config.toml
image_size = 48
encoder_widths = [96, 192, 384]
decoder_widths = [48, 96, 96, 96]
decoder_attention = false
residual_init = "none"
muon_scale = "match_rms_adamw"
nesterov = true
epochs = 1.7
final_lr_fraction = 0
Rows from block 11 of the encoder, named by matrix and row number. Rows with one number belong to one neuron. Each number is 128 + 32 x the weight over its row's rms, rounded and kept within 0 to 255. All counts start at 0. Numbers have three digits each. After the name is the row's rms in percent of the matrix's.
# gate: MLP gate (encoder.blocks.11.mlp.gate.weight, 1024x384), inputs 192-287
# fc1: MLP up (encoder.blocks.11.mlp.fc1.weight, 1024x384), inputs 192-287
# fc2: MLP down (encoder.blocks.11.mlp.fc2.weight, 384x1024, transposed), outputs 192-287
gate.642 127:172149132106129142060166138116084166131121151128127098164127120169130094110096097134117185153088120175114114139144123112081158098113111153113171205178182069066123120065072128072107116112152187154136090139156152125134148052211119169082140127150176177182117115149177125086146156119168117095
fc1.642 120:150131123151093122142137154167154072128131137152082172135132102184142141125121146185153154135124107127155153077094104103178129077114154110128118105160118132135094147186181166182132132135113051117172163111128170096176173114086123140107172161136066127136065082097133169119128139166158141119
fc2.642 173:100119128110203169094141096103088108056106165096144109144112107081119092133134102188097151108156166134100155175152200128042124106119118107146136128147109141101095170091086148121071125064162148080072097160120046094131137109206170173133154185133146162121158092214119110153130185139166120144
gate.643 093:177149188076127136171140050162111140097091186133152089112132179098102120128129059128134052120117113095163121163136099148096132099147095147117112141197083153120135126089113165121105185117089178127121089112094081144166085194085111168124114139135194095135105146163118139164162155179100153161
fc1.643 093:145151081133158169093074128116105184093163079097130213086168154082127103115115108178119150129140156180118107124131102077122149115181111127102143183114136146149079113117169069126162130127098134136098145158171184120114131097196116101171110129142169092111098046074147143097193098127135109128
fc2.643 051:159067162087142119144143117127117192133124152132133123112140139169121146081097158108133147157117098135123078178153110087129154090151105114111120131104166127087097105093151169140126121156157139110120087120155132093146181170132135114149123132149196087108171180112123080092138164069156160127
gate.644 105:085159116166160156122158185152114169136124143124178096119106143098098154159093118145174092174157101117063158180169142135074172176117141171136111071150135123052072128171139235200145120131167123144107131124095112125165115121145146101139162082116160149128121114091141107143092108189149150108
fc1.644 102:077149128205140132128118136184158173123153085108120157108189075128112130130119121127111123157129188104125137132112123150172099120149082124117120163138150145154166114051195128105143108126176122109132116083131162162130183176128126173175142156117083095152128122151147128164129095116187100134
fc2.644 102:150077156143135152123122030129094136089118140154149136126123120100135098056114129146113123120111110127087068194162130111093114076125121082138176141155161137100105131077128149104161079168093203060112131132152155099127148179140138112160041148132178119142084098195121146061140174116127124139
gate.645 102:142097115062149181132188118204151092143101125078130112141147102097153194139159173146060144104153184167139133181138071154144130117146167104148192080128111108105101169156140118135167100104140178112074092116127188148141158103103154063125188128144112104131090132149159068160101125144109136116
fc1.645 095:150140106167120165180170083121111089116106123129112078131136142151163120064056113124096149083113124099159113132161133170120197178097151066149089141135160105171080128156161098166119163155074124103125181108157143103102078103092127118070113149112071123120171144106175170153169103170033129102
fc2.645 045:135174110193117120123094086142112085142154076157129122127172135089106062125149094118142093141163120129118075148111128196101127140143112093175161126116140169153161078152153103146145122153104118096093182164128134138103130064113130124077110124085129164121092143148148178112122135147035135127
gate.646 102:168124098131086141135113068168128149167123094138149123105089139148113147122095138110129136161158164199139148207113054079167200092177134097160131139148099143146089182147123121123090134089119132107105143205150183116081154108063129134108148127115188087152077091169040116159066093087138120113
fc1.646 096:092124087120146118115162122079123118117092135111081121116071163105093179054120114187178167127172135108134146125144137127121119149143165153137089137123119086054126148148114084132144120096164119121142057130102083092149149156158088128189151114129099141141160094148094115074126125191175112159
fc2.646 071:050079124092106115150159175123148164178065110143112156174128155145147200049109149113167148188089133120158157157138109116179158139123157141082054134119156108142149096098143186158104153147110136165180093088149155124164130175120105123137165133156150089117208143061108102181143064096158144157
gate.647 090:128108131140137099193097137133190083144177134087106072119049089072124134070174121148131099086065179096149086154114110138114061154136136154123118112189158112132047159167117174081091132123141100095121095114174101124126151108094080195092152109099194142083129122131160129146183167184161118125
fc1.647 088:181040127116188087129166096150132116113151184101122167168093137081129068113135095153079174092097160118135107134125159156111100119134138117171114107127106131120064172139153146096057098119165107096101135117133120124103173102123236154155124121161103179128124148119124176095158091142134111148
fc2.647 019:123103118150113115145127078159047105128150129110080123169192129143054123138127159146089107085090118153131128187102142161153093126159157182088157069142143167130052165149105158204116113094147098138072108156144178117203139094108115130127126124200095126177158099216087105111160150134133137118
gate.648 099:099153107104150073158147152116141122180140096125150125089142139141123157147134102110105145146154178137124118136142061158183080135136116169101153079120209137143170152180102128113149129119124139195136137118226157109134082132105142102086084166088114137132110084134043116077167083083148142124
fc1.648 102:097143147137151141116060156103145176095167154238124115144139160120179158075150103132148155162171149167073143158123130112080165143099071122112130154121128162104125161114089112044103139159119115137163149118144103147093077113117124132144172095095139113124184144129119141161109146094195102152
fc2.648 032:162101124146148143124178134098128169116172156103117253165113112148150081084133153126130139102095128107168113170086143130115165053126126166096063137187154106149121102159124154112150110124062132144091125063145128131130137066115128132161088089147100118125158131155146162172091094189135107100
gate.649 095:133153156132147129096168094137197133125119142100193118140098113142115097137107158081161074146164075155143066111163127087118105178128120105171151083099150161125128133111178083105143173185117121124134129093127069151136074149101050132176130166101127081123145088125152101126165107120069205078
fc1.649 107:100118083130177132164119111119117089092138143141147157094137176057116117125127142186102154160158138198181131089154118156160142154134135127165152129126103119117154160134169092112108150133099115113149104184132127124160134143088094150145166181159141143156089082143124090136120137136100049124
fc2.649 075:103107154060090122103195162068155142133106082104159173151113154197165170095090115090157165160086104114177144103133097137197151102112175180100058117099148086125148098170140182126124154134080101134168062105144114138130125151148103119131175113153133109119202119038125108151108082092133131122
gate.650 101:141118111173132172090112102098187100148199100097124164129194123103106147113102158150152103127141104063094142175107134176169146111112181159166134101143129159174080142122140144077085155132117137105120098077109125110149196147130116134106129115136186122210137077115133137110170162081099101139
fc1.650 095:148114107188104062148176169139120134135097145173179076196157189190138175168096172132118179157202074186098096118135130077046123120071150078138126075099130133086132085114170091142156131129146153164143131116127164162096120163130126127128108184146088169113104123124069145158160116171147166160
fc2.650 026:157110165111114104092159180097168175171162167148167097152152105139136129112097176127128124148079124081085107040109129141148128179091104123157119116131100107083143073130137107081072164089207158076118160115093094063100112185116142109134057158099118126131122123136183153145142128115214167123
gate.651 099:147104122143143126102131080076160129114103134163169077142142117096163141113145117125124113119100160137081145163088123152094109071088206051139158114168123148119138154123094159154133182150100144083097157102097100112136136134112145221163111091136102100134141103075052120159098137091199144200
fc1.651 094:110068131166102129147061162158133132134137116101164183176114133179161114147151090100145065142157085143149136139095139092114110083115113163134138113064162122104090141113085153141111087114130096146173115114185188164137122137094197087125107174111144136139103185126136105087082126132136126100
fc2.651 044:125133152128133074131083096180133153152127160102120137173138078133123120163086092122155105121112145138119132166103138122066129073139128153096112060181178120159072156171133109200159118151099089098106120100079074136123143136129188145123139127175170099090120155150127100162108143170175177075
gate.652 087:113163138081142147150151098106118155124091113156199069116129198124172143152130194074114140128150101097125159125150132132156090120160103182126144114131088148177182120181173129142119111190114144150094164144083159084095115127128125139116139179145095156152149103163105083110156137067121110142
fc1.652 091:129176124144122171127150151131098141185131151115127107120124158130193096167172101153094193134123127201145168142186120136130143141166113173200151112141108087119162131115145127121178100193122131130116132129161124141134113137127117115129082142154118119120107124157162101120131138109124138134
fc2.652 025:075142104177131144153111176090124090135132111138128102118146160122113163143088135152096122154213140162143117139151091150177112169129120104146134149065146169142181174136077113190117107130176157131097136199151128127163122088112138119156169155135130168125102109147129106058144150066092125166
gate.653 090:098090130129156084107147112117139087099086118098162100110108065156083060143129111102086125183142133150156163070126131124102121140165131213121137135143167130087118045132109093147110131110128173130132114132156092101132118138182132107146162084148165109130134140154130151062122140141073178158
fc1.653 089:128108107159079196117136136092107104161104151176166158111139112100098192149122018206135147098108078084140191136157113121131190124081135140157115132162115112144137165143184074098032099163154150111117154147087091102113114174140104172169151120139155105171166171132167090108133128100128108115
fc2.653 030:147171113136156191124174097089100181150156155122115138100098183092110142160127142156101140084132136137087160122181156087144110097130103148135181137081093097136112153108130151113154126095176120141093133126119118111120129135144108134166133081144142154065104081144131132159119129073207049118
gate.654 094:121116195130099143130123181126137163135119110140123098120140169125172144124112168119113100100100127112134143105144113122088160111080092081172168119139133121138153058146163117162153137170112126117125095107095118167127110128143082089105151179107145110187080149166137171055095145124151184108
fc1.654 101:104082096166192086077102118153184129128160165149121192168123169123116171116147118100142145185152162100150186131133182097125154164168136082119121180111154100165106125100195138086119108096167141154174079083160158249070105043106145091080113112127069166098085166080109129112122119122223128177
fc2.654 033:086099166101108059134120111168129172148165100081184153108158109111135100060113087136136104117108100130107136151132149139112140104119146118111129095121146129121118095187172116092156111151108127130112108151131141101098126060126116176121076174145125152157104089162138142134108167166155129092
gate.655 103:094187146102140118141120147144089113179136093169149130147166084125041124114171151162128125165125103086104102130128138123107184123136151135149197119145181174093100123157132074227145160129107142161133114092134135124092102161138173121116146129108138112111107166085091160107133091126089104153
fc1.655 105:085107103074109143169104146106130201116190134096142109152104125064135124139121133089081158126164117140138132166141144118144190137101118173231178124131077174107147168131117158149157135145138143165118089090126116145070076185128092148153107108129135141152131156132139181117126103186108125139
fc2.655 088:132171144103097095101136173121159162163187159164171079089149143163119146204138121148117122118187120126115117043114108214175101186101106127161145162119128178078177156132139085126126140084232093108128170160124150080075105096139111108118149117060118136149060213063180117131119158109122147106
gate.656 109:111126121146072167105088104139142177129093191122068118148113079144096138178138080143167111083179168099091155132155151101155130141113180124108115117170137091046137103105176186217102186159139132062153117071088088147071136101118141144135176112163170116146135139204141125106104177095123109161
fc1.656 096:137156164109079113172150083114103133078142098105137194109118113118118148137071136073104132128110125168148154065137176168152087120186179134144131115115097075093112165135139092114139129095081180084075085116105159079134100108169175061172083173100124066083129110118164170150094091140156083140
fc2.656 139:097082144114147167149137116164135129172112164125126129115131151147098127116129119138092095131173164137139126169106159165172075146140198142087119145137137174090150125112189140158096107155141127110174102115182153160122176169157108106141237143156126186155162169078109114056125126112095162161
gate.657 091:124110082108101143156142129099069136117122134176134221128122206110174139144132098147078119082129154139165161086196108157183142135130131092093137126115117122114096142094158148167109167098125121104124156199072139106129109090130127141151048179136071165141145073172096162134064119141123090129
fc1.657 093:083141159141052140149100125118079094085132131150170147081180139132076154170063132162106137031151199078080154108127185121118181160141127110108150114177173183114113084120135159200123147175082111087197183113085079188156130139109185129121128163086092180127166164139119123160127087125050136179
fc2.657 250:156105109130128142158142063149092144119115126164149149125114123146107142108113141099069104129157179140115116171155091138132054141118157115109118147072115166149146163115109154143089116099141157121092105138191146152118146139166138111184162106180124159117153100085159096091158091158150127142
gate.658 096:125117106107133142102152156110080101134141150173139114112120139066073114081082091126138123127132133101089157100106116184078101110129144131101178125109142135149150137052174033137136145199102192098146118140065115112126173126086057153162141129176179144177115162106144046121092147100148142121
fc1.658 102:099129159189107112115180124155102097085126180145139106133120121099099167147113147099186111199125113150128133142138187168079106052120135154178214098137119114159124103124137131093151129138141079142107127179110142117164160125110063164104107131089146125165114165078110132173062126195085111099
fc2.658 077:063105126129142150140141139188134081088109144040126116113114142155156171156132107176116137108146124123127176141125162109088130134133170112032079098134082136166065194168143123144121124159103079180134051141155099174124124093144138162145200131158142177098179138125117129162139097151158133142
gate.659 096:110123117125079166163159087197152124080128116093097134189112140128104193126147209132134220110152116094141119144136085104131152116129115101083107164172092120161128077108095142166148154118045124116160124193108074100056080141114133139088132178117152118167134096151163155122105184142102160184
fc1.659 096:173094121150113155096121167159136087095139157141110055114161141084115098135120100076124156097122120134136129087143123150100074175058148112197089144149087111115155155166134115174161127176131130088144122094089111152106089119177200164175145117153107196120103150173159113115143117085110137199
fc2.659 035:127096164174106134165161173120080213128050110208194155148178151066113171071152125148100155116142130137144177139160127133153082104106100068120105188127157109150168130064099158171093198100141145051134107157126111070128105135110144133157139148154159100114126071152186107096178079083100142146
gate.660 093:172069143171149068115120106100135073123087101092087138112116112154158137076169091114133107185116110124129212177132093168136150135096081126169098117096148157148023186125119112084079104129141102126105099083111109096114136129145073103147062055180113163150080135094165157119130149153190094111
fc1.660 093:127188188153137148141133143135124129151132170135145101100115206092115174157186088096110132088127137150157123103096191161161191145112120099169194116141109131150100154119164143117124180166111182153093141167089103062103096085134066150195087130116115153129122106111128158174106135148117151106
fc2.660 034:121143148114061106093139133139171118115100080056119207165137097140132166136115079099136132120083091073136188148139152116106153077125104195153095100153156080164102157204101167129144109212079094159114076094131079185113103098121137141103149118131126101096180135105065136141127114206121087110
gate.661 085:182140110116160174138105152121127126133106132083180088107129157141111107122066094143122114087085092084097103144121141095178122118160082145108122166123145137188102152150186093108098095185154141142136101137153111095147099161106127091125143148152111075136119150111073142200199138101082170145
fc1.661 090:120126169088144132087132099161125130111129129125152082133097089168115102087169130153103088206115174141176136112163117149150102138164149096014121132047128176100117120121131101141153099167137110129129099111122156166140197159110098083091089159119085109187100124169115166135116102157124140114
fc2.661 020:102074157084138110151052118093122119148144147127149056131150076151084106072118128124159147102142138108082139146167131078173130147144146077058184148142127084104117163125139151122145073126181150125141129139146189105129144125076160156161082178173129146115133059120179137148099124050178106096
gate.662 088:145136148120193116149186101096132113113168088129148125150187121155095154155147071142115144061188160181081114146133117138095130139106126148150180108152146085123186115139124150144141128144082099168182227110145078116094109149155136113155159122122158120135172212166106113148118169116119147198
fc1.662 089:191124127110117162104151123064119145163209120150200140114143156115144164105117100121114109127164091132109115122174073119133158118118095126104115113120090118129123107151154152128171165094159148100186134161118171121147082130182108138116139078165170152090151179112096146129128181126171191160
fc2.662 096:127160115075054126115170204097156108149138090124120144122148189190120168129123126097175145166098065115194169100122124145177173136141148161136101136098143096100144102135149156131144154195115096166147123095130150156173128123134101105073169080130098135130174184046074118135130127134098143089
gate.663 085:145143203132133189127116102113114148086108076149168152138133095167079110162093131102139061119073087087180081112136163122105170183125155107106185142117121155078116122138081110157137113132130144176128117101091129104169160132182076165172032158065129168063131151121111129097119135094122148094
fc1.663 086:151121070094100178187064126107137159185137125141161124138159131094108138196177076176097115139097124169184178155107110152128149103140157133174185157142093150106147149109158068199126152164128104107167144149077120189124176111114144146136118126107104115086135110135091100144159122191097077145
fc2.663 024:115111162116047128140145099134053110144098041150117168120161120113132131127113134114084128137096103160168140128110144085094162092087161135095164077139155130199099154158128182137140183178041129189155106131095067150153085099175146143167194131120110137101209103124115174141124142207095121090
gate.664 086:079237086162157182185086162033103137122129124160144129132124127160157152177120139163090116192099171110126048163163123111149152116073120108120198149163110128142089149134086137095187103125133137113119171076146072161117094159196105087160113119131181108105106132144141150095121090125080128058
fc1.664 090:117121181138102123183172131044156116099078136145095132091116119163128170148158145167150071203089131137123094148160113136066161136133148133087173146103132142186138103151123140072131133120116117053140122142048097158126174140107144146078142159134123146142090180128139155134122141078033138108
fc2.664 025:195158132126056144114154101065144110119171076180060154128111167115113136144114121151142113128134136117141135137163082166152169101101095110201121166085117130116105109182098119153145110125115103116124140154164166140113114094141084118127169114110134149111075115080048153082093164166102134108
gate.665 098:115129141105090133166135066185149100123142122144132099145145103151117086171080117133134157142098064117121151163116095114122175121091057107176159128145173137135107170141122120146061132126130134075121106164148151090101102137111183168085161152182059117093116091164181074109181229064147083097
fc1.665 103:095098150138104162155121154133113140118084162172120196137109128099125114153136188071116133124152129113140118190146130152140100165097093122166090113084140090149093168159127142146129101132141109165160136088098129170149163171175155152134171095140068063141232098065112146151147126103109135152
fc2.665 142:152171140075070087131112157160178181149161169144162072143122135179157172212125084126162144141163129122107134087142137161159123157094142122124134150097065169120194162155146108134134129138197103120064164163131172093105106094129125125131182100089134123147096171061164076139118172117141165086
gate.666 088:111138100103120148148101162078097152124145148133169101150120117141143081135115150124150148078172138188106153160127102100196154156146192133140192106107124193091113116174204124090160117162139143116129109141092095126098106114179062081170161124138103130138140150123053110143149118149132162105
fc1.666 091:124075076144090101153201059108131129172132153122157162122119155166150115119154174158091187130108111165124112159151144142093122114107150163117105133088112132126109096182090142128152124176079187153140191025138090146088094160082062139125145140119150154065120088176092169151141136097140119058
fc2.666 024:124158145070145122121126118162156169186167153144114137184154090171148142158157145110157175123122118154086082082119147092145133140164115124097135147160132112083118179131208110087157153094197156136154118083114138120140154207091109130141145170112090103116131119179143100181119164109191135160
gate.667 111:105185140138077063161095167130164105137162096147153077135127163158149146112179093112153150096093123089150118094140082132111112088090145147115182138099138139136111152109109136079076153151101164129071144124092141090193190126107172119078137174180089174171142163124153125202172151155124116098
fc1.667 113:089092121108123109125113119171154138088120166187127124089093157126075128081074096150118152179164094161103065140083065140190150180127067112152108158105090171138091131180132133179071140147124145128141158126145067170161087106138111109172109153113123146086179104053141138085123107087130106167
fc2.667 088:117163160114161138120110174122104184122113166131094122101129106122050142125146182133098131151133107146143130085170100173137129188144095119155115125121173153102160136085122101152103128050233105096171102098101112050090154175133128136102138176071124134140074181093110118083127156097136184126
gate.668 087:066221114185113165088147118122106062149152125098113191121116087108085145041161087141136162163105164122092178097087104119145105079122129154116136104132110151088061131134133131126146150082133096177120122111119147123172112170110112144151103106168189123127190142162103160087105140142133122080
fc1.668 091:123117103093117106045133127155110153118112129083166069192111139087152106153094186142079148140118188187067115094117159167095131114161157143135126118076158089127181056128057120076105138129158178135072098077070078164104102138093162151157110239160134126095131134090223129135168105135126172100
fc2.668 024:076155143156077095109090137095123144183087102127126129136169124088169158130134152143168136147114100164175131149097120119159157102164119066099104148184152073117151048099132082202174188177154112127198133078154128121135193163057102138095163159122114113143135178128137132130095105144124172152
gate.669 098:134091124104130109127126104075098098163140127139113141117167069112144059156134110132196119137096156113063116115103140143178094079151163139155099127135164078120074058149172105120139125150066114106150075142173137156113163187150124114080147120084073137135149143151135120147166137148167118105
fc1.669 099:129146104090117121088141135175154150113051145097132143125047178118114138127157123136158108140093102060154116097088124121122118123092149127135151104115117163064135149162071153103107060137175141118146100127108113070155130135176146147157147100106195156175101112087117145087141152118126111108
fc2.669 064:151181116190146126130102152162121139166162186147128076097186117096106091228167136137102103114162137134119122095104129122141122170129102109153185158111089158125204121109178085124113135096177111106111175174097137117128105125105139102122097149046088147156105169160205121157132112134118133120
gate.670 092:115117088130215087194172108128160214142160144137144187126145140113127092159138125080175146143140118131168134153132160115130085155122159115137119117096167151173164112172163166112156126106164143137115122087118137167159166129144109069118079068117158072142167130103131068127121115145135129143
fc1.670 099:098165155086095117176130179153168168126093113097093128112077078160193155145088150128170057129112189079113128099178132157195134165188105202179096119113111090116143120115129171124158067134143152186127084039129125138136116109170099109159153112082111099086039148124136165125100147173122143099
fc2.670 206:156079148141082107137145042080110118136098075147150165138113101134144124060095142112158168145085095133132068184152127099099166071118106124122154126150172099111080141126115182122169133224048179114131093132130107139135138157117156142138093142149162088114169111174126166118122138125127106137
gate.671 106:109099129105095120145123124109150153109133091059122181099087056067142129169132128121139169073139182181178220128148152114131095164094148159077143170116128083107159120134100138182077138173065043103173104164107107149123072134141115138156152172139128167109133103073154122068135104138129167090
fc1.671 103:136167164158116048142105144162115131126126194109143093149120189153140206146097111143148097161152081106114076082110048196146153091130126136130075047140141102133128187114094142107133171101066087123098128136153134120134163161156107183127123141139079098083117126143099123140082123203120087151
fc2.671 170:132137165130084095093162235081179106170128083137101168147117132131158152124128136125190141152109063078185147066119094141185194124131117158149098125127121107137117082117137137102173158168096103162178151093096110121136093128081099158097118096065132101116110143100100142116103117104077130125
gate.672 098:105184162124130093137115131184083175139054175102080112060116132136100111102101145140114059114137146181070108222128103132143102155171126110096084143125171109152148078110075103154127137126083106124073149161095077118162139160083165136159105136107156113117153197098082184137155156154095141134
fc1.672 100:074099209103141131107145098144079152129121189127130128183082129155078120209199106174089127143110146203132144144149111136156154137132119115153085164160073146108150104088158170185126113164099135136117165155112113122121097146146096118080112129134175154120072165141097101106092185143193080111
fc2.672 105:142113124169141181143118044142082101111109105098120150151138085081135071063109113137136144096095143136113090225116188093032156071150123087115142097172170106110070121130118144147145117185032161113109114107127107152164159157117162153129109155167148136125152083198097159122125141168126105127
gate.673 098:207120101138152085097155127158130113131117107142118131075106108141100188106092177093129151097092137197090160133107088137144161136140115145075102119078056119156124141138129146150120117121181149128106102114125158089126166141117132113153164098170174136071165122086133147104138118135117130106
fc1.673 097:128156079145121135134163120115156118074163114181120166123118138129152143091104116128117127122211178111121104125071147092154099111132132149128097098145162068174116083157138095163115092138084079160121109119104073234156136112098088095147104139155147111158134158097092193104130126133148129159
fc2.673 189:098074125090139129134171154067111134119113130118123096158141126147113137117171121110121140159117113129132112147163138148173147192128155133127093163086117126111142150105122149115096137110151157090131100134173175109177123114155112095104171167198108162118198137110116074180132126093117116106
gate.674 083:152122137165126070161193179118178138087094096072120140126127112185137153154077125145167097123116109131106113064108146102088121126147096132148130164140169148098064133150148125145115148119110204088152097140195081087082088080140187015139185113162192107109145139153126160144119158124135101102
fc1.674 084:128149099175123111162185161116179143152180172061055104154103116084126122145101102175190137095176139106139122100123122131141119117107108084116098103133128156103105151137076082101074183114108096092105083113106141132197097088162081075165079142096110130096133069127087141123080164195168102156
fc2.674 019:111124145135153145150167139163099120106116118066160131144176129098112140109090100110103078080126169062122147173110181150118127129128189078065088143154115117185124180117081124135113164173078128127150159156179160108138162137179100141134225118178160141086211127141101140180106122129136164195
gate.675 108:116087152147115156083152093242091134117119110171166102141133129098140142080130167153176084108141118150104116139139174074119087113127112159108150159169039142141153134066130177106159127131042183130165124152148098129078047135124139139139144146093095142100092100127114140182087149191125143106
fc1.675 103:168171098093109084134169127145153082108150116077098108151156110142108114153142091134084108193129109110117174100120153064185114149133104103122105152111129158127109169133105169158117148136129137124152153165132142110196067139171135131107139111125134105180133162160111121093094135118128161100
fc2.675 083:111091142138096091168113129138081152147087098227135149140166130106117123051156161115119133100170129145138119192171126160142143103120097124167112174137180132160151068114172131163160133156121171081087098100155144107132156136125160113115185151163158092160135130092137098114136072116116114167
gate.676 091:146146182090150125073127140130122130100127130143142104134076141031132173117119120135166142119150114058078087124154108112151180176177152105134164135156167099061111169120157090128144124128112201072134097130140101141121022133141112176149108111073120153125142118156141101085118168093087131164
fc1.676 090:091127148081068107123163157120087136202120173218133144181192129079129098141128122209127141090118168079115114133082118171151047164106149190153141220179164156148110147090163106096101150155102176110155067155118134089090069108123175118087136142100118142136130138152157149088170094184099106103
fc2.676 078:100083133153118113166154153167137148163119085121132150136151141204147190142114158080116125180111158112120129115048100171183096155126187162086123117071095139152186143140120166113100113131123133169130101118152175164144115162081129061136164122164115136133192135024122120185148031111139116072
gate.677 093:111150072131148104169078171070133116037150103132145154206085150166146156109100124116203084129139110128138067172080125153165123112088143127146093129159148130118163116144211140154131154136185161147140107124081074127148109130131153173116111060118108113132145157128123180108099133142149121111
fc1.677 094:148137115144145086109159155142148146207140154144108069098178129103126126134078160155125116167147166163159149129136107159073128109144148137155125136131155146122076133127103096092074110179073129118148117067131112113123056073126066109084101150193072084077157115052120140038152079148110135110
fc2.677 072:091063160039178119139137132137122151104080171105132119163069099143144133083130121111118179131113145157127122156141160055134147125146128124091081129143115095157130110097122162118133126111153158119111062103168136112129157170114165134130138165202156116096195104155121076159102159112189151139
gate.678 106:126074149081188129151131130113106136154143178128166130104084081084107124177135131153162115089158078140125109139123218135158154142127140105126144170139133153128086162179098108138126126101196144127070103103133154124175107115108142177130160140078148138161080148094149133082177160084165131094
fc1.678 110:144067105090184143184167158105171123130163171148125099097118079106120133090109112123147158139173138166127078133116157144171126124118121143172050155126092084160057174131100142103120101099129151163112121068101139118169098112137117146158187145125107171143125101095087132099140086124125096171
fc2.678 129:104144160094121104125152206158176170131161162127155098118135156192138190184126117129143140117162124100146177035138121188197099165097133140121109160084093164132216141166141079121107147117232085118125104158140154102080088113131112116115188104114137123128114181058158083142120146097145168077
gate.679 089:159129119114077163186144156176185217141088167114129201132109068168148199144137189098136161123153101187164092183119203214110074074164173157118142170152138154123075160139122135167119140145153144117137129167159108137189129138159089123122099172137095127113134111161149141111046145186100108166
fc1.679 090:139183148151103120175124122134166098057155165137127115155223083142163161125161112120134071086086132118125127054122167110169155187168184117123121147113094121088145129137072126089090140106162104143159080187164104162190081147100122116114160110131100121170164155187116098092092178159105134139
fc2.679 020:152108181145142131167097076114188029116086121136141067091122118164132103203094111228134079103134167144201110133201121113085125094092124153147144142131137165141117156171122169163149116134076172147132134159149145159083137095131107128127134104120117115162121109164104127115196128110113112118
gate.680 095:162111142118130155105086107123104128101225152109188098159115126143176137087149136113103173105140140113134125165166108105110106126104192121131172104075062109123139170134147160144155137104063060132147096135115191146104117129168159116164124113156089099156081113091155074118092131114128125075
fc1.680 084:229108141089123133109095171179097130157179132092130166143113101129117141029143126161166088108139162103114068068113144095164106132130088170130140093153141123117149157123159122139091169120154131175161184124137146133118127153140076125101129150140088118171172087145105134122109152131137149089
fc2.680 017:139154146094072166146086128179099102161147073112156151153083149136079088060098131073136087149204164142152051197178095127135142073146131122086157110127136117111120084128119136144128082194075125156067093175138081171185154139107157123044171161150116126209127136093086130041132144165039158119
gate.681 113:161128120047073101141164107228125128096144062139135108152072131113120088135152149067103175125141150134130105147140171072109089155128141154130164208188104167072182188126088138105180117198059132141122135076102175145136071025123097131125107141161120163151111151136152143149160176175074105174
fc1.681 109:157120174122137147124137182095112104133136140141098174120167151109135123152126144095090142102121104100087189121097146127026065088146176103176198110080135149075165146217154102111111107060120068151097139120088208096184169136084125191144127135160175123138134127148170152149108071134156068123
fc2.681 048:150121140158154137121136126141128167169140214128183163088144111134144079163110122137145158135086098147099106154064144104098164130109115139147104148141102084180117073162138087066089107114134144126060147094111133134117116125115146087151044116062100144105203145171210166100105117156145101142
gate.682 116:126089129159092088101099122100150177134059150111109187131041156124099101116110124105158140158129071160157116159134152126081113130100110113129178152169123129112110172162102148105137115182125170185103151065131171153151091153135164125130133175083155107060167134113084127067083159125103123046
fc1.682 120:075150112194115080141121180151117146110093160109112126144097122116167098147131197125126173122139059158103108108145156088139064158111193104169104178112082194166092078157086115078141157152101189153136093087176144130124162140126097107198142140157096110063191124130142197150081150175096105135
fc2.682 146:121082170085128121178169051187140142162167151127120124098143145096163153135164132126093161119166109154087155155130113068134112177141175109049130079074068159182170174112128111104175090134148132111132105157128142096134111102093150111172091130170087160139128129128173099165125110106149118115
gate.683 120:146114146071101166128136147100115149077134130161146072096083158135084134174124100193157168119215059204124118138104110112129174113202142161144098188135136193097119164174141122175119176158106123164163155156110091107140124133205132120131125169152171110115154124119140119159125125112125059156
fc1.683 118:154164142174142126097144045096024109135091131186103075113132170154092135146094170150125099144036110142139120096114143138136151195167101108132115207172067102157148082119146122202117146147185058125175116154118163151078050125149116058171132126101121092091190120129137155100133160118159118133
fc2.683 115:088169110133154149087111134130147167119096073141196161149148164061167121094126095086161100158128185060126096070145166173118085115102174126126102127121133099151150140133071096161096192107080108094149172155174088178139128089130119142145114131134131107151089128126149170114187097174086116163
gate.684 091:125101145119173173117118159156119169109205040177150140085084146111138156131087098112119081075130148137105061151129092108129106159168143124092107107084139162116139110113092159139100143085100152122113093163108109173119132146130104125110182135105124106133134114127156172078144075118153146146
fc1.684 091:153175093094089074078079189166125147139119083117115131154114110120119068085143134182182111163101058139141117118175154107067133169141128130132128116063152032203109100101105114115103095122151140174124112115184193091131106160177205178163159129129091112123176130110176119058093125120151087096
fc2.684 023:112150055157196170109054082140111132124160148169130108111152147121088087129113122183119102157158129142095116163144126150138106169124112093115135156092150151113104147093100076122103131170157185124110200133109142132145175111115177074070128163060100128152052166093166193129135135176101105166
gate.685 098:156103137147048115068059117087113127192126175063058152122155060109145074158136171107080141193114103168159078080136118143102095123079128121080087136155155112150074178119136131119153131160102099160148080118170140197133131156116116148120164111202165115167155137145129144110122154183132120229
fc1.685 094:129078141170201153137162115121136166041181151086106171107093123147083127130141106196190156051162181186104086108171170103140137183160179180082090098192053090095120075068123113156147082109116125122186156150145131160122141098158149095099148174130141142111102111120167078094097150103146144151
fc2.685 075:108098125104165129144076081189111197146113149097101117130137076140151121144113134095156135118093117147076132153102154087086162099132105168091124122187148122144100143137180119142143129142125130095119097106097106088117129167086162141155126140173154081091179147151143135168126109142204153089
gate.686 094:110171147129180075130159094140144158139097112128115145109145092088158113148151202108099118108133144115121115079137161111199135095123205100144117088137119118172061152179136168119140077138119134142092135146145069102123129158081142120147116181135168205228150115149161136047156054122108139166
fc1.686 100:151098111150142151133159168138171077102165103122131158153155164147136136178068108057167124106124149115097158135140132105169065102101135161154136164119085077150133119108132144163152149177148087034105140164092121104095106075141066124190127099134122134121164158117060099125129113124177116113
fc2.686 105:138149108171147160123131108133114097104151130133103072126175123093055069150181104162110108126161119132121120178139166133098149193181110082168190109120130149104123097080102094131143136112144121065106183130089121124155114137144138100110102145147112188119127138194098111142131188132095125122